From a checkpoint of a small image autoencoder: 45211 training examples.
Rows from block 3 of the decoder, named by matrix and row number. Rows with one number belong to one channel. Each number is 128 + 32 x the weight over its row's rms, rounded and kept within 0 to 255. All counts start at 0. Numbers have three digits each. After the name is the row's rms in percent of the matrix's.
# convs0: first 3x3 conv (decoder.decb.0.1.convs.0.weight, 96x96x3x3), inputs 90-95, a 3x3 kernel for each
# convs1: second 3x3 conv (decoder.decb.0.1.convs.1.weight, 96x96x3x3, transposed), outputs 90-95, a 3x3 kernel for each
convs0.0 109:146114171156075127131164157111154135109088122212069144123189200097112115083051149123118116126097131178086122175128165192122153110070134130205179124105153136159130
convs0.1 086:127114134085103166134107141130137129140112128127136119113129157120114073137153094136140147152145086136123147110144153103156087133076143112142151115084068066123143
convs0.2 093:153135129151096103150202130094112160099123122123100139132087080126183163106102143126125077136144171150148128170204135109078120165158206133090096096093133113137106
convs0.3 091:128136097136129150146123142136107118125089127122116133115110107125122121097133145131146105136111124124140107108151149134137117136120137145255131228121185110098119
convs0.4 102:115075114122109106103068141120134176110079139117093145115150150056160180130143152111113107076125104117085113107139093133171145127151146129172150105163130125108151
convs0.5 089:138110092132102059141137125108062132145045123125141128107133139153081133130160134122128140140205130140089151156074182121104120136113154126127187170069095128124127
convs0.6 108:144156126101144105139060130097117165048120118146094124237112147139058124065153110169169169125092161070128098137110163148109115091091120155095156164148103150153104
convs0.7 105:127148173126115124110091089068114170127105156120090118181155151125135100091149121071048200093079167115131151114171202116113157144105157138162197139131109144125106
convs0.8 090:157127141129123130126144119124113114142147114135143097120140128130133119130100148211129094164122112167099110137122129111132127127153136231114156255152127154153128
convs0.9 096:155126117127139136117164137110094085126139103147129148102125105117145104163158170085108160113157082107096124106102133107172164153098102143143163159255144147078135
convs0.10 087:118144134090116125094162127130122147135122083102165141120106156128144134120118095159096155117129107104126155120105094151102138136091110088112146150080133252101113
convs0.11 092:169099111101171140146146113109155116106139106114125130157111173129136156123146143127148135109139187179145080081114118133086165146122119135022110058202092130186101
convs0.12 103:121060143128155124095126131135117174131145106149089101126115148148136157140121120103101150135132124134111091143081146154164199144148142152118099145094098141109124
convs0.13 098:168182083155110140127122067183169128139116132161123127134094068064138116100098129172150149159064129141085117043111142100129103136116145110074119102150081104122124
convs0.14 115:114072125141132090134142157095081105151107103150151152173142130166156213129089184102091087140085083134139094132090126125141188155132158079102141064089164127117127
convs0.15 112:167178133025091156069053090172103139099133180112106111162187125132160121126105120118115125106081076120127120084115036234208161132127108074009079136195158097107121
convs0.16 099:097122058146167172137170164136137143132120144092134129160154086185139155178132143061124133109096133085171167164141177136055104145149132093135132103067117096131091
convs0.17 086:125147128150129122119136126128127128127158124128130119134144112159110129119121121125135134153140115132126134116129132164117127155125130160117127000148124128127133
convs0.18 106:133173185112031089093035110155125130139099123089117149109080073142139188130151144126167136148154102103049126128163119141115062103102091078124180123159125110171107
convs0.19 096:107135116122137090103140144112130163114141133161112144147187140055109147086130122166160146110115122109149129160147127142135147121146140147098124115154116167169116
convs0.20 114:132123083122080128115107113130131124123091141096064099109182139163103092162150124106140122161138102087116147145106093153109105140114139099119096058000193126146109
convs0.21 092:159153135157119119157161118137147157086130126148112134099149164145117115170084104110134135155050105123113112081108141117104170154150089145131083041144114117120093
convs0.22 097:116152127082138152099139070110115144134127114132103135110061155117090095093109099143184136136129120139108115118125132145126175108104121109083107118078070101112065
convs0.23 088:173113086093115127138026105133149158104108159137164126158125113143148139098140121160119114098140076129156139101111075133119137163153148167123146123095143129163183
convs0.24 111:185113128057125070129114143139109147152091131103152120128116110107128169121144108089139137160125102129072137087121111144139104145113103063131148123103146137088128
convs0.25 103:132141159107094109111111040127089105112149139125154083135096138138102144139127143151138121106086137069128140131116104148092085091136107169153125120118160093135159
convs0.26 107:091100178084107153100105104145152162137161128101071132133153073092099158160098099102139138107155143059080135116179133158137179152117161115151092143188174087124124
convs0.27 103:226194173119193135105109096105105136118125131157128114155116088102108180110146117148154159142135144197147147131129155098168119165146155105140116144058156100086107
convs0.28 107:085130104095118074145198127121159160148173133087162149122120158089120103165106124142119127147127147126165149124113164117100115145187099211174114175049157155128155
convs0.29 107:115152149197055112124142152166187093136122118098160152128127128092128169063137147144202138222124129198143108125060130096126195141130128190096129112155121111140159
convs0.30 103:105133133120138109125132159138133113131098101110134114112103135140179150126083104119108125146052138067136126135099141116136121127154158135151123145141151132138155
convs0.31 101:100143149101096138128146102086098129038077068134108136115134109126098128167144109087097094095123113077070117121083105123096109151140149177151138137138136091070067
convs0.32 105:098195140134171163131112101138070155117088093123156078115115098129134102089117113106146098151157082150088101165073138114088111112134129148187149038133101109137122
convs0.33 107:087161107125148170135078139111114133130169134125081098121134183122112124103126066138111130132138126138115155151186136152160158154167155136049121175124086115104098
convs0.34 084:136115117154127132143146147114132124085122127080143098125166142084153122139119132107111145109134133174113140139073168094160145164155117117140114208133134086156106
convs0.35 091:114101168118126115094121108114126111152144118133120157160128129096107154173110107071089150154083151173139121135162172079148183147126181174081098159050130115051120
convs0.36 111:124124121128147156122126165077097123085080141131109144168079185139201117104171125128121166095122137115188101156120176101182153130098145163143141183172098120144097
convs0.37 105:122141118157111177145161168121120067095095089157120157170095128164144140101113085115106087102139138145162163119148140141115168132103091153131172135116116062171135
convs0.38 075:096144100123114137143145120133104146131107141125139116144117147097112107140129146101087149107111085117129181099127116147112183143120112109209163057170118166137133
convs0.39 105:073123140111091098151123116093105093123120168102133144090121146077112130152161114064104108061099161093151155176114173149079143183106128224061112147163148098100098
convs0.40 093:126150133132138100117116134129134131114111141120120122136103119140158125130110074142113131130098117110150127139153126134112107134125053160159120157071133140174144
convs0.41 106:096125121105108148118106161142161092132133151123117144133102060129147107125160147095213083178131180146152126114196108109120207079162184156082174114098137122135157
convs0.42 108:107124118119111147097142119105066086096094067049095094105097157164145098137113079090105104098081122035113152077081145124107122150142133063215152125036088182165088
convs0.43 088:128127082114097114118163111130105138117126154165131125131138103137165109140101136159105130137179118099135151125129119117153139131209119063073142255255144091084134
convs0.44 102:149100142101112164140136146129157179130161089083089121121079072141133140152154137102120122085091118141066131200125143084108132130088174202165138210155148197079120
convs0.45 094:135166148142159067148103141089117107160104148141169102137152147088070098147150142121125145097119083135133131132151171148114174109093097119097104112066091093124122
convs0.46 099:117145118130103130117051130127094136107154095107113109066157112128177138160059153136138145131089123113181180111112138121129123106168099110118119115115110139252078
convs0.47 096:115067095104121115125063159125135148104076144129134104092140100120165121066109082108164100157119126133155132154134141117129154124159140136137160121122111149146068
convs0.48 095:111115106137124160136136077132110122126116151137118138111139118138130107107109164119130111136147144109035163122146139149156141126157115104156118114149099099000103
convs0.49 103:134114124160112144161144162125139119137135137131145113161176075109161115181143194199098129093121092106118071096129169092111125122141156163090190088112137123168124
convs0.50 101:117142120100161109120109086093110152109201106127125143161201100089144110157088066122115127098129110151087100130125158100143088116148161130136083141126114171164094
convs0.51 108:143125078077090101088094141152109127150113143066116165115148118176159179179116098168103126139086093095078103155076153070130093173131155125113106105137116092158119
convs0.52 116:134113111149140157096159147082131133094099149155101134080121112111106076150125140186165140122136150128186138108128127089127055142141126098173125176000128133113132
convs0.53 102:095119078143127160115140065141121132166138099120166107149075120155084070131126074144138133173065120133118118111104131102154122108181160103133168133154162141155157
convs0.54 089:129115121127118147130077145128080136111095094108140158141185139127108147148119074126106122098039145142156126104118107134071120091172175121129122107149066097161119
convs0.55 096:090123155114143157158177125076097092134095147042025101125132150100140126145109090184170171163104099112113155117114117135137210068165151108154150180205124169086122
convs0.56 107:090158117076143153171165104131125134160171100150167142114120115142163118146148092138125123110142124153128105198139131107120153132140118106130140124168061092157143
convs0.57 103:077169154108193130204125126127177148133138113174208109081147099142088158178136134088134123088114159146080158108162094099100171105087154223158113132146148071164162
convs0.58 080:156178119124108129103137142072127116101167115112158077139098096159145105118141111128107125131093113120120121135110144097173113078098067178169166164170077174120172
convs0.59 097:135146098073143165097124159150114183136151182159049130153155113120168142104147045122148134121113154114088176162155080116196145062100134103182106140128100132093129
convs0.60 100:146117134181125105101101060147070102089131107140130115195140066224188097137125098132076089169144098120147111156061121107163143090129129143125168080064156145125139
convs0.61 082:108135129115090115100126149096104130161106132154110120122143157160150126179117154130134126125204077057149112090147095158209152118138112079119119113173115057111131
convs0.62 096:162127142061175129102176145151117107043136153065169152108122136123140135142144122133123099144164163149128117133114069100170105131118105083140112192147147187167100
convs0.63 114:124153125090130109073085098191118130133141125129104072143150174164164156112105159114155154096116200067122139098095119131137154172126134138100139099068146105090136
convs0.64 108:096183163079142109134141186144143059104076112147136139151130120135169140118188106124109092116153100154095051166159160104160108126092134179096119091110147180097113
convs0.65 101:170170174115153121082169107132190119079118127156106105137103138165167097090055164150146137055112155121147144085102070123097138109097106134144091147234131122134113
convs0.66 092:118186168135113147117113111118122108180140117160122138151128137168110138054141084168145131131182131185136118128123122129137155135120192165160180193244055176145131
convs0.67 097:111139113089089171119141103121136146114150118136152121101083134142151066103102111135131097138156127141154095121153107174134087100068098115176108202134110100086128
convs0.68 070:109151143132130126115129115111132096141117107116144120131100153143132115155177154124121123134115104119129155146158106130141144096163148110122143132124096123100151
convs0.69 116:175129172122092091131104130123127112145108132099099111164153128168152131127156153124134111152100139088069104137165116072148107156122107108128158080090044131202121
convs0.70 081:107137140090137100149119096114077087153088144131125145136133122082155104119126104106123093123143124124148119167121138144173113158168138093050116099188100126113115
convs0.71 086:171105136167170156120121180136122141088191119072125121128100157148106120101170135127155156116167191086102129107132166143134114097132184134094163107225084116118154
convs0.72 109:100081175114089125102158105097122136115113115128109090128072103022122215058163202103104089154090149130143124108148203123136122104136135123155127160142129164136151
convs0.73 097:128094140152134120166152138118143157115116150096094161159149158145112115147165139194148158126115102164060179108062099107108092175133186089137135079103086119041144
convs0.74 079:091136146153114116121165121107131134131136133127126129132090130117117128116118117125129129149119120133134141132165134184076103147151106180128110127255108126107143
convs0.75 100:141085099165166130150153102138141135165113105102108112117169115145142155137141124163149145124195109144132150155176137143130121137126128099112132099070091130107127
convs0.76 092:191127173137108080092149109118133144133123130075111089152103082158176142120140072134128130113106143112040125153078198069123145160078110174129094082084063189128151
convs0.77 109:151099146128088091132158150145098109157105098099122105151123117111165095121083164118095130146051159107114083129098097174154173084091179149106096086130158112125141
convs0.78 102:107129117143136108165084129127121126102101077124142150153124166123136120104125150143153114080131105188134139121123092113116125108127125151088051131132110122063129
convs0.79 082:045111125122083130103111085112123106083148125142170155126076123107110093112129100128136104144166147126090131135122069113154106128141161083134149216170156158106130
convs0.80 104:116168113160127158151105152128146164064136133132125109104093130112150099091135117149083121173096169147165174197110144141132048127148140146124087101094121165138109
convs0.81 095:087173094148059142157112138131164102137171091087092149171201087171164156145104117131131148137214149156131092080122083140150181154152170118174104119133153175127094
convs0.82 106:125104157123114118088100068086038131097088111190132087142169163097106153118072103124094111132140149115128137157191165147143121118137129113156157132110124111114098
convs0.83 114:062140131107181127131101154137121105105166109146146152168117112148110149113129175168114120074179140128123176138176140148145074116181138145155143234157119149123132
convs0.84 104:156144149141108114132129130144138121150140130132136126116130114151119133123117137100116138117136114145129122146160116109137124145128157000072155145065136129126136
convs0.85 096:093064132093149176129174143123074119126133109097137111155111132157138135151121136106143141142145129166127114132116097108160124174113153160255135121137145153203126
convs0.86 114:150100133123084076086118112126150151124085092101118110157119113123093132073098114118094145145131127165122137087090087123080125180131099106153114119074124105134135
convs0.87 110:136131135126146062096117108153138110107143109125123116156118163193122035153155164195094097106092094126150113126107103144174117134138089088112163124105160130097121
convs0.88 102:141137141132095101127122120088111141111102134165141101071119141121121118134100077128114109169099108105106126113160136157121122082115122117175203058112115134132138
convs0.89 105:149131129115157101103130169154170184129113143083109099139107235077136098070106208109157152073149136151100105121089090167111149107118081111087126059175171117163148
convs0.90 099:095143129094133077085151149141115078169138079161094118164122193125135127131194134157150123100129118108129120099123112122115103138171119168152135075011107089130104
convs0.91 104:142092100140147073139095139096142126105112143141107088124147171102140145121089141073185144155131085143087184086102120130203131090138103044255100140170122154118153
convs0.92 107:098153103140150171106049132119121207062107158125085136097097127101065070166109079086088130104128161089120154160180114095091142129103140150113137106152107127137130
convs0.93 119:117142122128097099058062141121096104119080133138142153120160092106137142112125152099149135106126124112159156133101108139182178135122150170000089080192121177098114
convs0.94 101:151102091143152150174117083103110138137109158115141147206142129134130109106142012096144108093128191151133150092128123160109127186140122184084161036122189161110207
convs0.95 103:103104129096163121131146160148137118121137107084119127116108187120092137107098101125106130087100058106151098080108124141219182191137130176114089129186177174122160
convs1.0 107:070084098168082102063112075117119143090101128153101092089148137101185141124119104123131172167063152110174083162102165136101109130128177109060114146074109132131084
convs1.1 086:149165057134168124103138114104141054112105141120150157127127124142107097151121134073138081127061116156141117135176102114054187137098143110175133147135131131129069
convs1.2 101:156085094182129100169178183130123160095154146086139149099111125042173199106131176122195135161113146173131112120143086155132093165102111134165057129156116136112116
convs1.3 095:127121100153122131139168145127129120106132153148159178071104099081106107114163161155077163153025180173073194121154145128087156194159131099137115113162145077077107
convs1.4 092:136136134114144121197160151200184141113188145159097103148131128113112160166101129165202117094136120152124155090085130139121121161038125057135121138132147123080164
convs1.5 115:102114114128070094200181161118096112117129159131102121117132099159077106112172099087091102119104137170114128108125144123169109108146123119111143151154102182126140
convs1.6 098:073105100067152119107195084120126152157185139156155127166174171130178160058138064126102163142144105114135056071126075118136163142130168124083132101121122081103122
convs1.7 102:153139144105096156103135135123073126172176132145140142108141174095105106172120109192139131094120111159150161167161185063122153077134139141133138140124135088119131
convs1.8 100:126132106134172176098063093134124102144098100133100057114068133133116145122197211108119094142193074156093166153106135145080210119173176145120142090080132122062121
convs1.9 102:088128078086025109103112157121142131100094135109143127113158198141112140157103143116146130143110117151118116103153126169171088141109167196132131117169119093135146
convs1.10 101:120147078133141112127129124103090187115153145105109136120147130147082173118147116077178036130168153154117140125073123094090122142160142145067028156109118132123126
convs1.11 101:135183156073139130130053094139118196104099141046087140144192084166135121128120136141144113108163155099140147099160064097109109152077118171141111177099147081101119
convs1.12 103:133147124099044094182193107105096143090086169105112092115125144185169129093111191137136133137143227137046133132114103183121162140154157155159124130123079140061113
convs1.13 093:134166190098138152109072159149156078106101086106161127123154101148121069147111113148097125103142133141142131123118141089138178107192177158201126093160146146103129
convs1.14 100:206142116182110068123092108159113066142147195144111139077100167129146108147125171184140171107117167062127142122130131097175145100081148155162147116095058196158108
convs1.15 105:095075137119087089110176207155145122154132140098047084158171114180036172115123100140211134118084162067149130130093119147099073122145163136132135072099154160149105
convs1.16 092:115085122102084124211175114195141144175110071136158088092118089090116122073131055176109104188154118164142165127169090225095112155101133164127134119129102112072138
convs1.17 091:128110139105113139157090058126104100123052118126159124127146137126220126149092155094070119127173189153129110131133067104073174151120124154137096140166064101169177
convs1.18 104:136107109195133152088119142109148161133173137156137075079139129161126086091104143084183130073156118143126163123148110109177121128085083120182124172148135128118157
convs1.19 092:164181118165079073179137127134080122085093098148124154190111130137171112121114092094156119107118155137131127080086145127080148128139103161109132100157135131100150
convs1.20 103:097193200153144182171109180140148112163037122112155187120068108132142126154085132180116147139124075121131142118139099178133121196148146162134122091124126122140093
convs1.21 093:136090126139105059102133087153129155041116097149160158087144128070201102147145170155120164110162105110104134089152150147161097140141075126133086102132076115096124
convs1.22 098:145167184064138150164142079163150202157123166133132108133153147101121107109133158180154102130168122143123152179105094122138157118171150160135173080150108150153183
convs1.23 096:176174173137143124126090099059131160109188116156126086165157173111145149102097185184160162149148123127133147108135191059130123106096116167134139143116136128150120
convs1.24 107:119155128161132220094121113162100118142140122103157135130124060110143128172080116089208135116161133115122084126125157108143075201086122112129062090123123115090138
convs1.25 096:134096222138121108145053123165137083096067152150109132151192065145125130185142082127152101161179156196091114110136110116196126173072131159158073150160141145166147
convs1.26 097:127149135075208163182122110143124122175103133118191168077104064176139094175141097109144134119174126165146149096112100146167143123104137175200124082116142127117175
convs1.27 096:113054104151102192113101115138088071177179175178160115116120114110108103102188111124194146118176114198125138147167163131145156106095124065172126094109086146144081
convs1.28 103:134097116115200108130162149114181179160103149112147150096150138129102119081128126104135162150130172136094137134122185099118140081156064110101127141091106154152140
convs1.29 098:082132125132147127123163152056142054074150086183110053192157158140119152122162177085110078149100087147100116146135079130078122072139139099132147145117070118087135
convs1.30 103:115123138127149095121145124110105135145166130131121114101136111107116122113084154157119152084077099137112151046085087142104142082143186081090164123113094163133102
convs1.31 093:078129104097138160117137061126183130142170196161107163127088149127081115128141142134156165150152191104126165188109150089162115104162105114116154152137147106149148
convs1.32 105:159131144086163150099176159188104168131072142089089090183192160155072089150178136178091168075135105083100125129120150076153113130117157097109124224126126153128187
convs1.33 099:069129126092071115119155104111134157060192106114124156108156131135111173126114125112099099072109173090099100127071128130062112179138121106173088162137092132097120
convs1.34 068:100126122141150141133131082147159121148140154152156119137145104106138136130128129136103144130178027137116136133129122140131083108131123118137165113146095130136118
convs1.35 106:161031157161148135123154136050179169138141093083107136151163129173103153121155114154109093116154157163146130192115130089146156134123131068113147082118114127200110
convs1.36 103:140200101126075109104128133192127125122143126069153189202071146147180143132167097223143138108141111124082142110190161132136107152142076160105126126158120114108105
convs1.37 091:087091096096091115168139197138176138167051109082145155143190134113116166141129086098083136115176080142127140139092091119146156136144087126133103163155122110112146
convs1.38 104:111095139149144116101174136081118099203166120148073139097146108163126104111071133139085141070135094095168123115137147109162102192125145137166128130058153128136077
convs1.39 099:136157114150117176107174113137126122155112107137084060143098162140180157156094174099164128153115084154119103145148125125149098087129107137086118055129179109117087
convs1.40 125:115180100171138130112140144070119131072160100123156142121097111093112123120103152220149111046126124155144132150186131177121125071119127164117121147145098173113095
convs1.41 107:141157106167143140110126137135160220084053101171104106106106128119096140104132144132102116134100129115074132174078139129141087106119088108149199121092128101149142
convs1.42 099:124124142166221157133122100162115136109086116195196145157162085143126135140157083146118151180106152116139145163144112167170094155146124151120128077126105110112149
convs1.43 100:154071094107183122181129203111137136077055126152184100173148171165148111109111123116122112146029084125140103115122146100138137131130094126154168138152122098182150
convs1.44 099:116122140119218107136119076128184105124146122183178142087085104121133154159100086119068120176115138111185085131125161110141178110054125129184131127191175099127137
convs1.45 100:137124160133122135079099075099084146231102152140147125154141090121124128114140128104121128054146145070079121126163132045152206118105106160147153159118136127094159
convs1.46 111:167214104149184119152142113114183112059071139072115138189098121129139142148153115073041131108170132134151148085110113180130136163123149172118104150147100098157130
convs1.47 101:125118112166096123108164142139061110101162124137123156150113165071138179153106141090073090198101130144150107124084076134148134119139159132108100132144091184118142
convs1.48 108:094173097184177155151173144112124089117090134094139133142110151155088099104094116077199094066122104163104124155174065148143163137102140136109153120165145134169127
convs1.49 097:116178145136108089087142162127159123164098137123165100120075078098133117166183138154059155090105152090128108142167150118118097110063128176104155091132183136101101
convs1.50 102:177140140143132092162152124148092161110103169129135118160175106157134078128108145157149103214112100169124088181096120213133153177104124114154133119136167117152118
convs1.51 116:123147158166187154166158120114153144140091138106128096129116109128151103202095131110144108110129200136082111155114163163123177117135109145101135138118083184125118
convs1.52 106:115178126183143148202130166184158121098062121083133123182079112088159140162101151095111099070080163105079128053078135113130133152111128137118118142135124145140114
convs1.53 094:163110156155081161120143150149069147168124092087132087155132095100148126115090106176176133135166099110079131099124072189140061124103150126129083111123134112148117
convs1.54 088:150109107141168134094124140123147093168100132154156116130157123142105168111138122093116167119152150137123148082150140122161147120151118050140105078139092126121132
convs1.55 091:139174133140175109134097172138063072147120138064088073125167074079103138149149185155129132115148159157148113154178166131103151137118121144115149118134114160119096
convs1.56 105:147112137145138145124139072116099117148122144144126147075070138159111127071119157106071111152095067120150075150133157110113117070159092132132107162093123147145136
convs1.57 107:125090114152115115176157193128057122115156134120111056109096120109109096124132111084097078102123133171095142129133156159114129157124092131160091090116150132139175
convs1.58 079:092115103086095130158132072166136128129125093147161166137103109149125082135144135135139174109195156142110155162169092112116112158153069141102140158130089115110125
convs1.59 096:138139190115085191113100172226209114118155095085107166150152085153072070134137138107165097135102146094097126126092145096157077127107133095187121154165146119153136
convs1.60 100:145142153085101059126160124158148176105176102154131130082120141109085080076081113156098124151073154102151151111117125089100136148120067086106113172165169134093109
convs1.61 091:137109153152115109155094122149173136146135139161141119119220113126073159111137113152045152147106125086107101110236149097147152122159116137174182062169136097138154
convs1.62 097:109169089170094098081120085169106243137139133103156135152129071145081107161157165150185133132078163133133135174117120148079103116144136133161067097106135206087066
convs1.63 095:072137153157169181152153142099185118116104135178103084158181103067116109106126134094062109135139122126133150090107128089114094141160145077130097115060156088152136
convs1.64 095:100135079142165123171128124117130134166108123131090115127136144147098034176123099066131123154136174144138131103105165173117120122190073172162121077137144140138109
convs1.65 097:143133174070136161167183142109108144121149205203112150134136147149074120124124128135144079070158155091121093148122096151136089073139122149134128118101091149133180
convs1.66 086:121173152138090138106143144144171158123089116167137063159130163111105106142102154125113139121118091141069143113052157107169118054157120132085067165162102158132149
convs1.67 093:133089122094160134111109091120139165168124151121145113141123163127145134130119159188099144119052135110143127136101091109108087115072121179143126136127187143141152
convs1.68 104:101072129129102144115139139128126167125181136126113126139067150138095173148123121141181157124091099150123132136141116149146124148116104129122163142140166162132140
convs1.69 108:070133178092159159125089139121091100130062135103241172070134133136220143152091140103127121120099090151098157131122157149177178085071101144140169140139126121109181
convs1.70 099:104149137122146120163117120110099137063166142157101113122117115231122167206134100123103122154113086104090132129134107152113157175150079127129136039150127097169107
convs1.71 100:080110138053106110173189107230155167130104143120137112165133148139140137156093098135140162127093111097086131148127085061118108151172133158129152127082086114127133
convs1.72 125:132103137197088133000028137099127063127134109106139091102111165082137117150157126146169077150173067094133091113126122048098134089175162141130115104179089124126124
convs1.73 097:096194105155158124179174129114122176126139133134117152119098113125151169158149097133088124139163144144116103114140117177161172220160177136150145150129116150142137
convs1.74 084:121123123124183132154103179111089131086150126143096160164107132133188134133140174155118146090181114133162107104125128121064147131108139121129118169133126120107127
convs1.75 099:110113124133230158177093128146052192106095141066142073122141161096159044158132107177118167107118159119081208085067093193129157128151092136117083119097134130141176
convs1.76 094:109078126110106161088126060163128097134088080216116144150118115105101090147194077101160114109142051134121129187142074160166123082151126099098132090127143132109148
convs1.77 098:116069092108106096095136133131137081112096106099088135108117125160192181157177105069092094129088086086165136065111124088130056151126089194126125079154096108143115
convs1.78 098:121161122069067143128112179120110134137157153101123138131128131115136151144126194165140087109156143159136164161210137105137149178147135172190213122114128195113063
convs1.79 093:147152176159145111086143152150090113125152115155111090088143079120102127099139138150111175112098090141142146158067163108172131104190112123131117158024136132131164
convs1.80 090:179099168127084119138083152096162127125112168094200172139149142104110101168094199125146117158131075077122128140099081104119045104076085160127153075187197153138124
convs1.81 101:148138102163170134118102152146137115086097128109153078135151110142110107127188162160148111131172121130162110169152116129122144114132103092123093086045129139135140
convs1.82 126:183081137154080129064095106160174165090073115089167135116175107133158126149167114183129100140121163136109157150181129113087120082084123158111105140137124112153157
convs1.83 107:153167123087130126096137163095135166119126183102131133134151110147154120163143085136093116138120175110107062116075130116134158090153083116103143111085124116116088
convs1.84 097:135152141114145097137146124119132099093144105139085135166122119133148160130130146148162113109136100141161111134122156129107089112143079155136148174142131135144134
convs1.85 097:142134160172083113168123114134109167127111176160159104153113136078174167097156146144125158085115099129075078120132135118103097194049064141148127118139132084130188
convs1.86 094:121171133137121087093070136073112114093172134199138166058102076181149104161134160163139142137103161126102118120110173115153149118129114168085137125098111115162129
convs1.87 096:101117177167151182110135114111098146074104174116126133143112140132141085103135120141076143100101126160126157126142109112168151110135112121101154106119170106147087
convs1.88 097:103087086141131124140109110114132108106107073130073128125135161181136148069134112122104102134174140098202143053168132080100158082093139096105068101134089102096099
convs1.89 100:102162147133119150129132132135131141146111066167152145113128171134087105086126101112149099128130130195145182137071087147186134181221100109084129109159130118175132
convs1.90 095:094093116099111121122104143106094154092105104182163113163135147172122130123147058112068135147100197130108165109078137174125120122101129098104140112057172105104107
convs1.91 115:148132113135146113121117166148122152130161119087092061170136144109147142148138165147165119129117116109091157137100125151125092140164165104105126107112103119068163
convs1.92 114:116122107062130149086075040151109078162150118086105094135130143099118135150178182146128230095112161146122151133126125130079107142085102148093074166122085125116127
convs1.93 110:118127133099129122170142129128156158175151078107066127140113140142138137125133165129143129113133132178114101133100143174082138206172126136154120156158169110133109
convs1.94 096:159108112173060108123076076144089177085136124134155143163134169109150148141185086110180121095176127157044139130129141105198115074123106110154101144097104144121142
convs1.95 105:072097107094113108168137140116133066165137162057064159135137134185123098171176144139075125118166107116125116110092088147113118169162161130109160090158147108140101