config.yaml
dataset: "stained colorectal tissue patches (NCT-CRC-HE-100K)"
bottleneck: "plain"
encoder_norm: "layernorm"
encoder_drop_path: 0.1
encoder_layers: 12
loss: "mse"
decoder_blocks_per_level: 2
decoder_upsampling: "transposed_conv"
shampoo_beta: 0.99
eps: 1e-08
precondition_frequency: 32
max_precond_dim: 1536
warmup_steps: 1520
Rows from block 4 of the decoder of a small image autoencoder, named by matrix and row number. Rows with one number belong to one channel. Each number is 500 + 50 x the weight over its row's rms, rounded and kept within 0 to 999. All counts start at 0. Numbers have three digits each.
After each channel's rows are labels from the 100 images, of 14976, where the channel reaches its highest value: "colour at peak" is the nearest of a few named colours to the mean colour under the peak. Only what is clearly more common there than usual is listed. The data: stained colorectal tissue patches (NCT-CRC-HE-100K). In brackets: how many of the 100, against the usual share in percent.
# convs0: first 3x3 conv (decoder.decb.1.0.convs.0.weight, 96x96x3x3, each kernel summed), inputs 0-47
# convs1: second 3x3 conv (decoder.decb.1.0.convs.1.weight, 96x96x3x3, transposed, each kernel summed), outputs 0-47

convs0.85:474516500443492551509547541510432527456379545477467494500543480567503523517454494489486515537441468534532535589588523552536608507442473469507488
convs1.85:510606496496512494541506507469554501508514540509509538552524478480513499481428458550541474528557459493478459518453462535498555502490565415422415
colour at peak: white (77 vs 27.6)

convs0.65:577579518602588484481484442508446511574472410549571486528465475484552507497458509509517465557448593448557433576493501550492371546553464523521538
convs1.65:529537534552444514576414538521478622493510517567561485520477504535543548520545482521492490517466510387514493553534431433482545433466523487501470
colour at peak: white (68 vs 27.6)

convs0.40:492435492573485538515516518498471619484423522517463523506492437515506412593447485525464485507473428562492497564464503538425507534482512528509437
convs1.40:483425524521412514584544527487580598533529557449478552563490554446482487565509491498535552454545571534534548484428615424614485499437480505525524
colour at peak: white (100 vs 27.6)

convs0.92:456431498476483411481461436417488430565421515485508513516480492421407498517422480395490467500413464553562457529433465509450495510561466485495507
convs1.92:490395502472520462507504508574474522470574456479523491519499504466595471549499499433487498454531555425507481506516441503467528557584537491491414
colour at peak: grey (42 vs 19.1)

convs0.54:528467543555499465506371545490517444548518514542395497487531513503546436517484497475578496572575529462472577583386473607550483506510514481492516
convs1.54:390497480514517468493444382586526543522538509441503443431438527523496499579479447488422482476496507455453504535436464492487525492537490459520568
colour at peak: brown (33 vs 11.7)

convs0.94:407504544434512346487481522470531494462547477446424491514458488507487420477450537540505509463454401496415511613461514521452497495569523516476492
convs1.94:428598484392441435577474532515474516459417614578472471545486573515525575534549439526514438491503541485488441462423498515530532461474486388519528
colour at peak: brown (36 vs 11.7)

convs0.45:523521510507477437647465461590567585529505420467514471458479502428518483400466583513535539499514502498516494501495500552491412425537458356438605
convs1.45:469593490479619494354379530467499487398538576470624515415510544480561543439496482469526600492503519480529489521468465542519510525477391608474528
colour at peak: black (83 vs 1.2)

convs0.37:485457549500446477563417513541438544504468520515462528487534504528450458556383555470465433501502467540508448417438561530459481550497499452633669
convs1.37:505530518519552555497517487490523521570495458568526523547531458505538468449541549519432447469475523551545517569502585454480487508564490646576712
colour at peak: black (64 vs 1.2); brown (33 vs 11.7)

convs0.51:478524439542493553542448526482449617582504501448497489491427371436473513464526483526423461471525471591449539472523519513475520493478430479490491
convs1.51:474490523433441542494467521373489437562451558483528567491453500510472421622550511490504494519515566495460495533526494579502544481525446514573513
colour at peak: white (100 vs 27.6)

convs0.20:490514522428498536491596598491441477392489471489506477499428455576488503460549531490447449503494481501473551532381503546478512502497602481438514
convs1.20:490468459473475529467496483529547430508485455546488582439588540460505498587580430443551414426431465503468461514549501458515483575502465500494463
colour at peak: white (56 vs 27.6)

convs0.64:468533471484450469602543478525493518507505568499579493422481538502445518421540419431525456497452496626523485558551382498495507530552416404451600
convs1.64:558475492536504507498420479486494535556494519414506480444490505467443467458495497551540435570524472507433506537511338472497506498467543397429665
colour at peak: black (26 vs 1.2)

convs0.11:401520492671554494496488458561536521492396463521456481570571499431563548458505480456457478537362433493588435466458479536536476491509523566509515
convs1.11:595477557552491483453473524479438507561532564497456512468471565500513554490658422530596545548519536487423481562506453493412510559471509507465518
colour at peak: grey (49 vs 19.1); brown (33 vs 11.7)

convs0.17:502505432499552460494487442511504443520541418467547505525481450463553450505428508482435502439532462527508556609457514483513545511422524514523540
convs1.17:487531502563519439433560460570545476519497398457597520492550531450414476458456430476643483504481416547424460424535497491511508531520497459489534
colour at peak: white (100 vs 27.6)

convs0.70:556439493437443589496430535458442541504496502512449502564505479484490471483479532491546549490461452470485430564470480503486514512574470559511512
convs1.70:441474486483492590529460533502611495525529499503502490477494489512623555482512550530429521472478460522402572459520533519453360541486486525531491
colour at peak: grey (55 vs 19.1)

convs0.2:498495408586528615510550567558532481492393540451441497539454402496528537492489491462501550383497478453483402556401474557521431539540595515481474
convs1.2:588555518522466468576357491475506553578536495590569423429490528504440514501514539520529561510497518567516519475562508490516541482507522452568573
colour at peak: black (40 vs 1.2); brown (39 vs 11.7)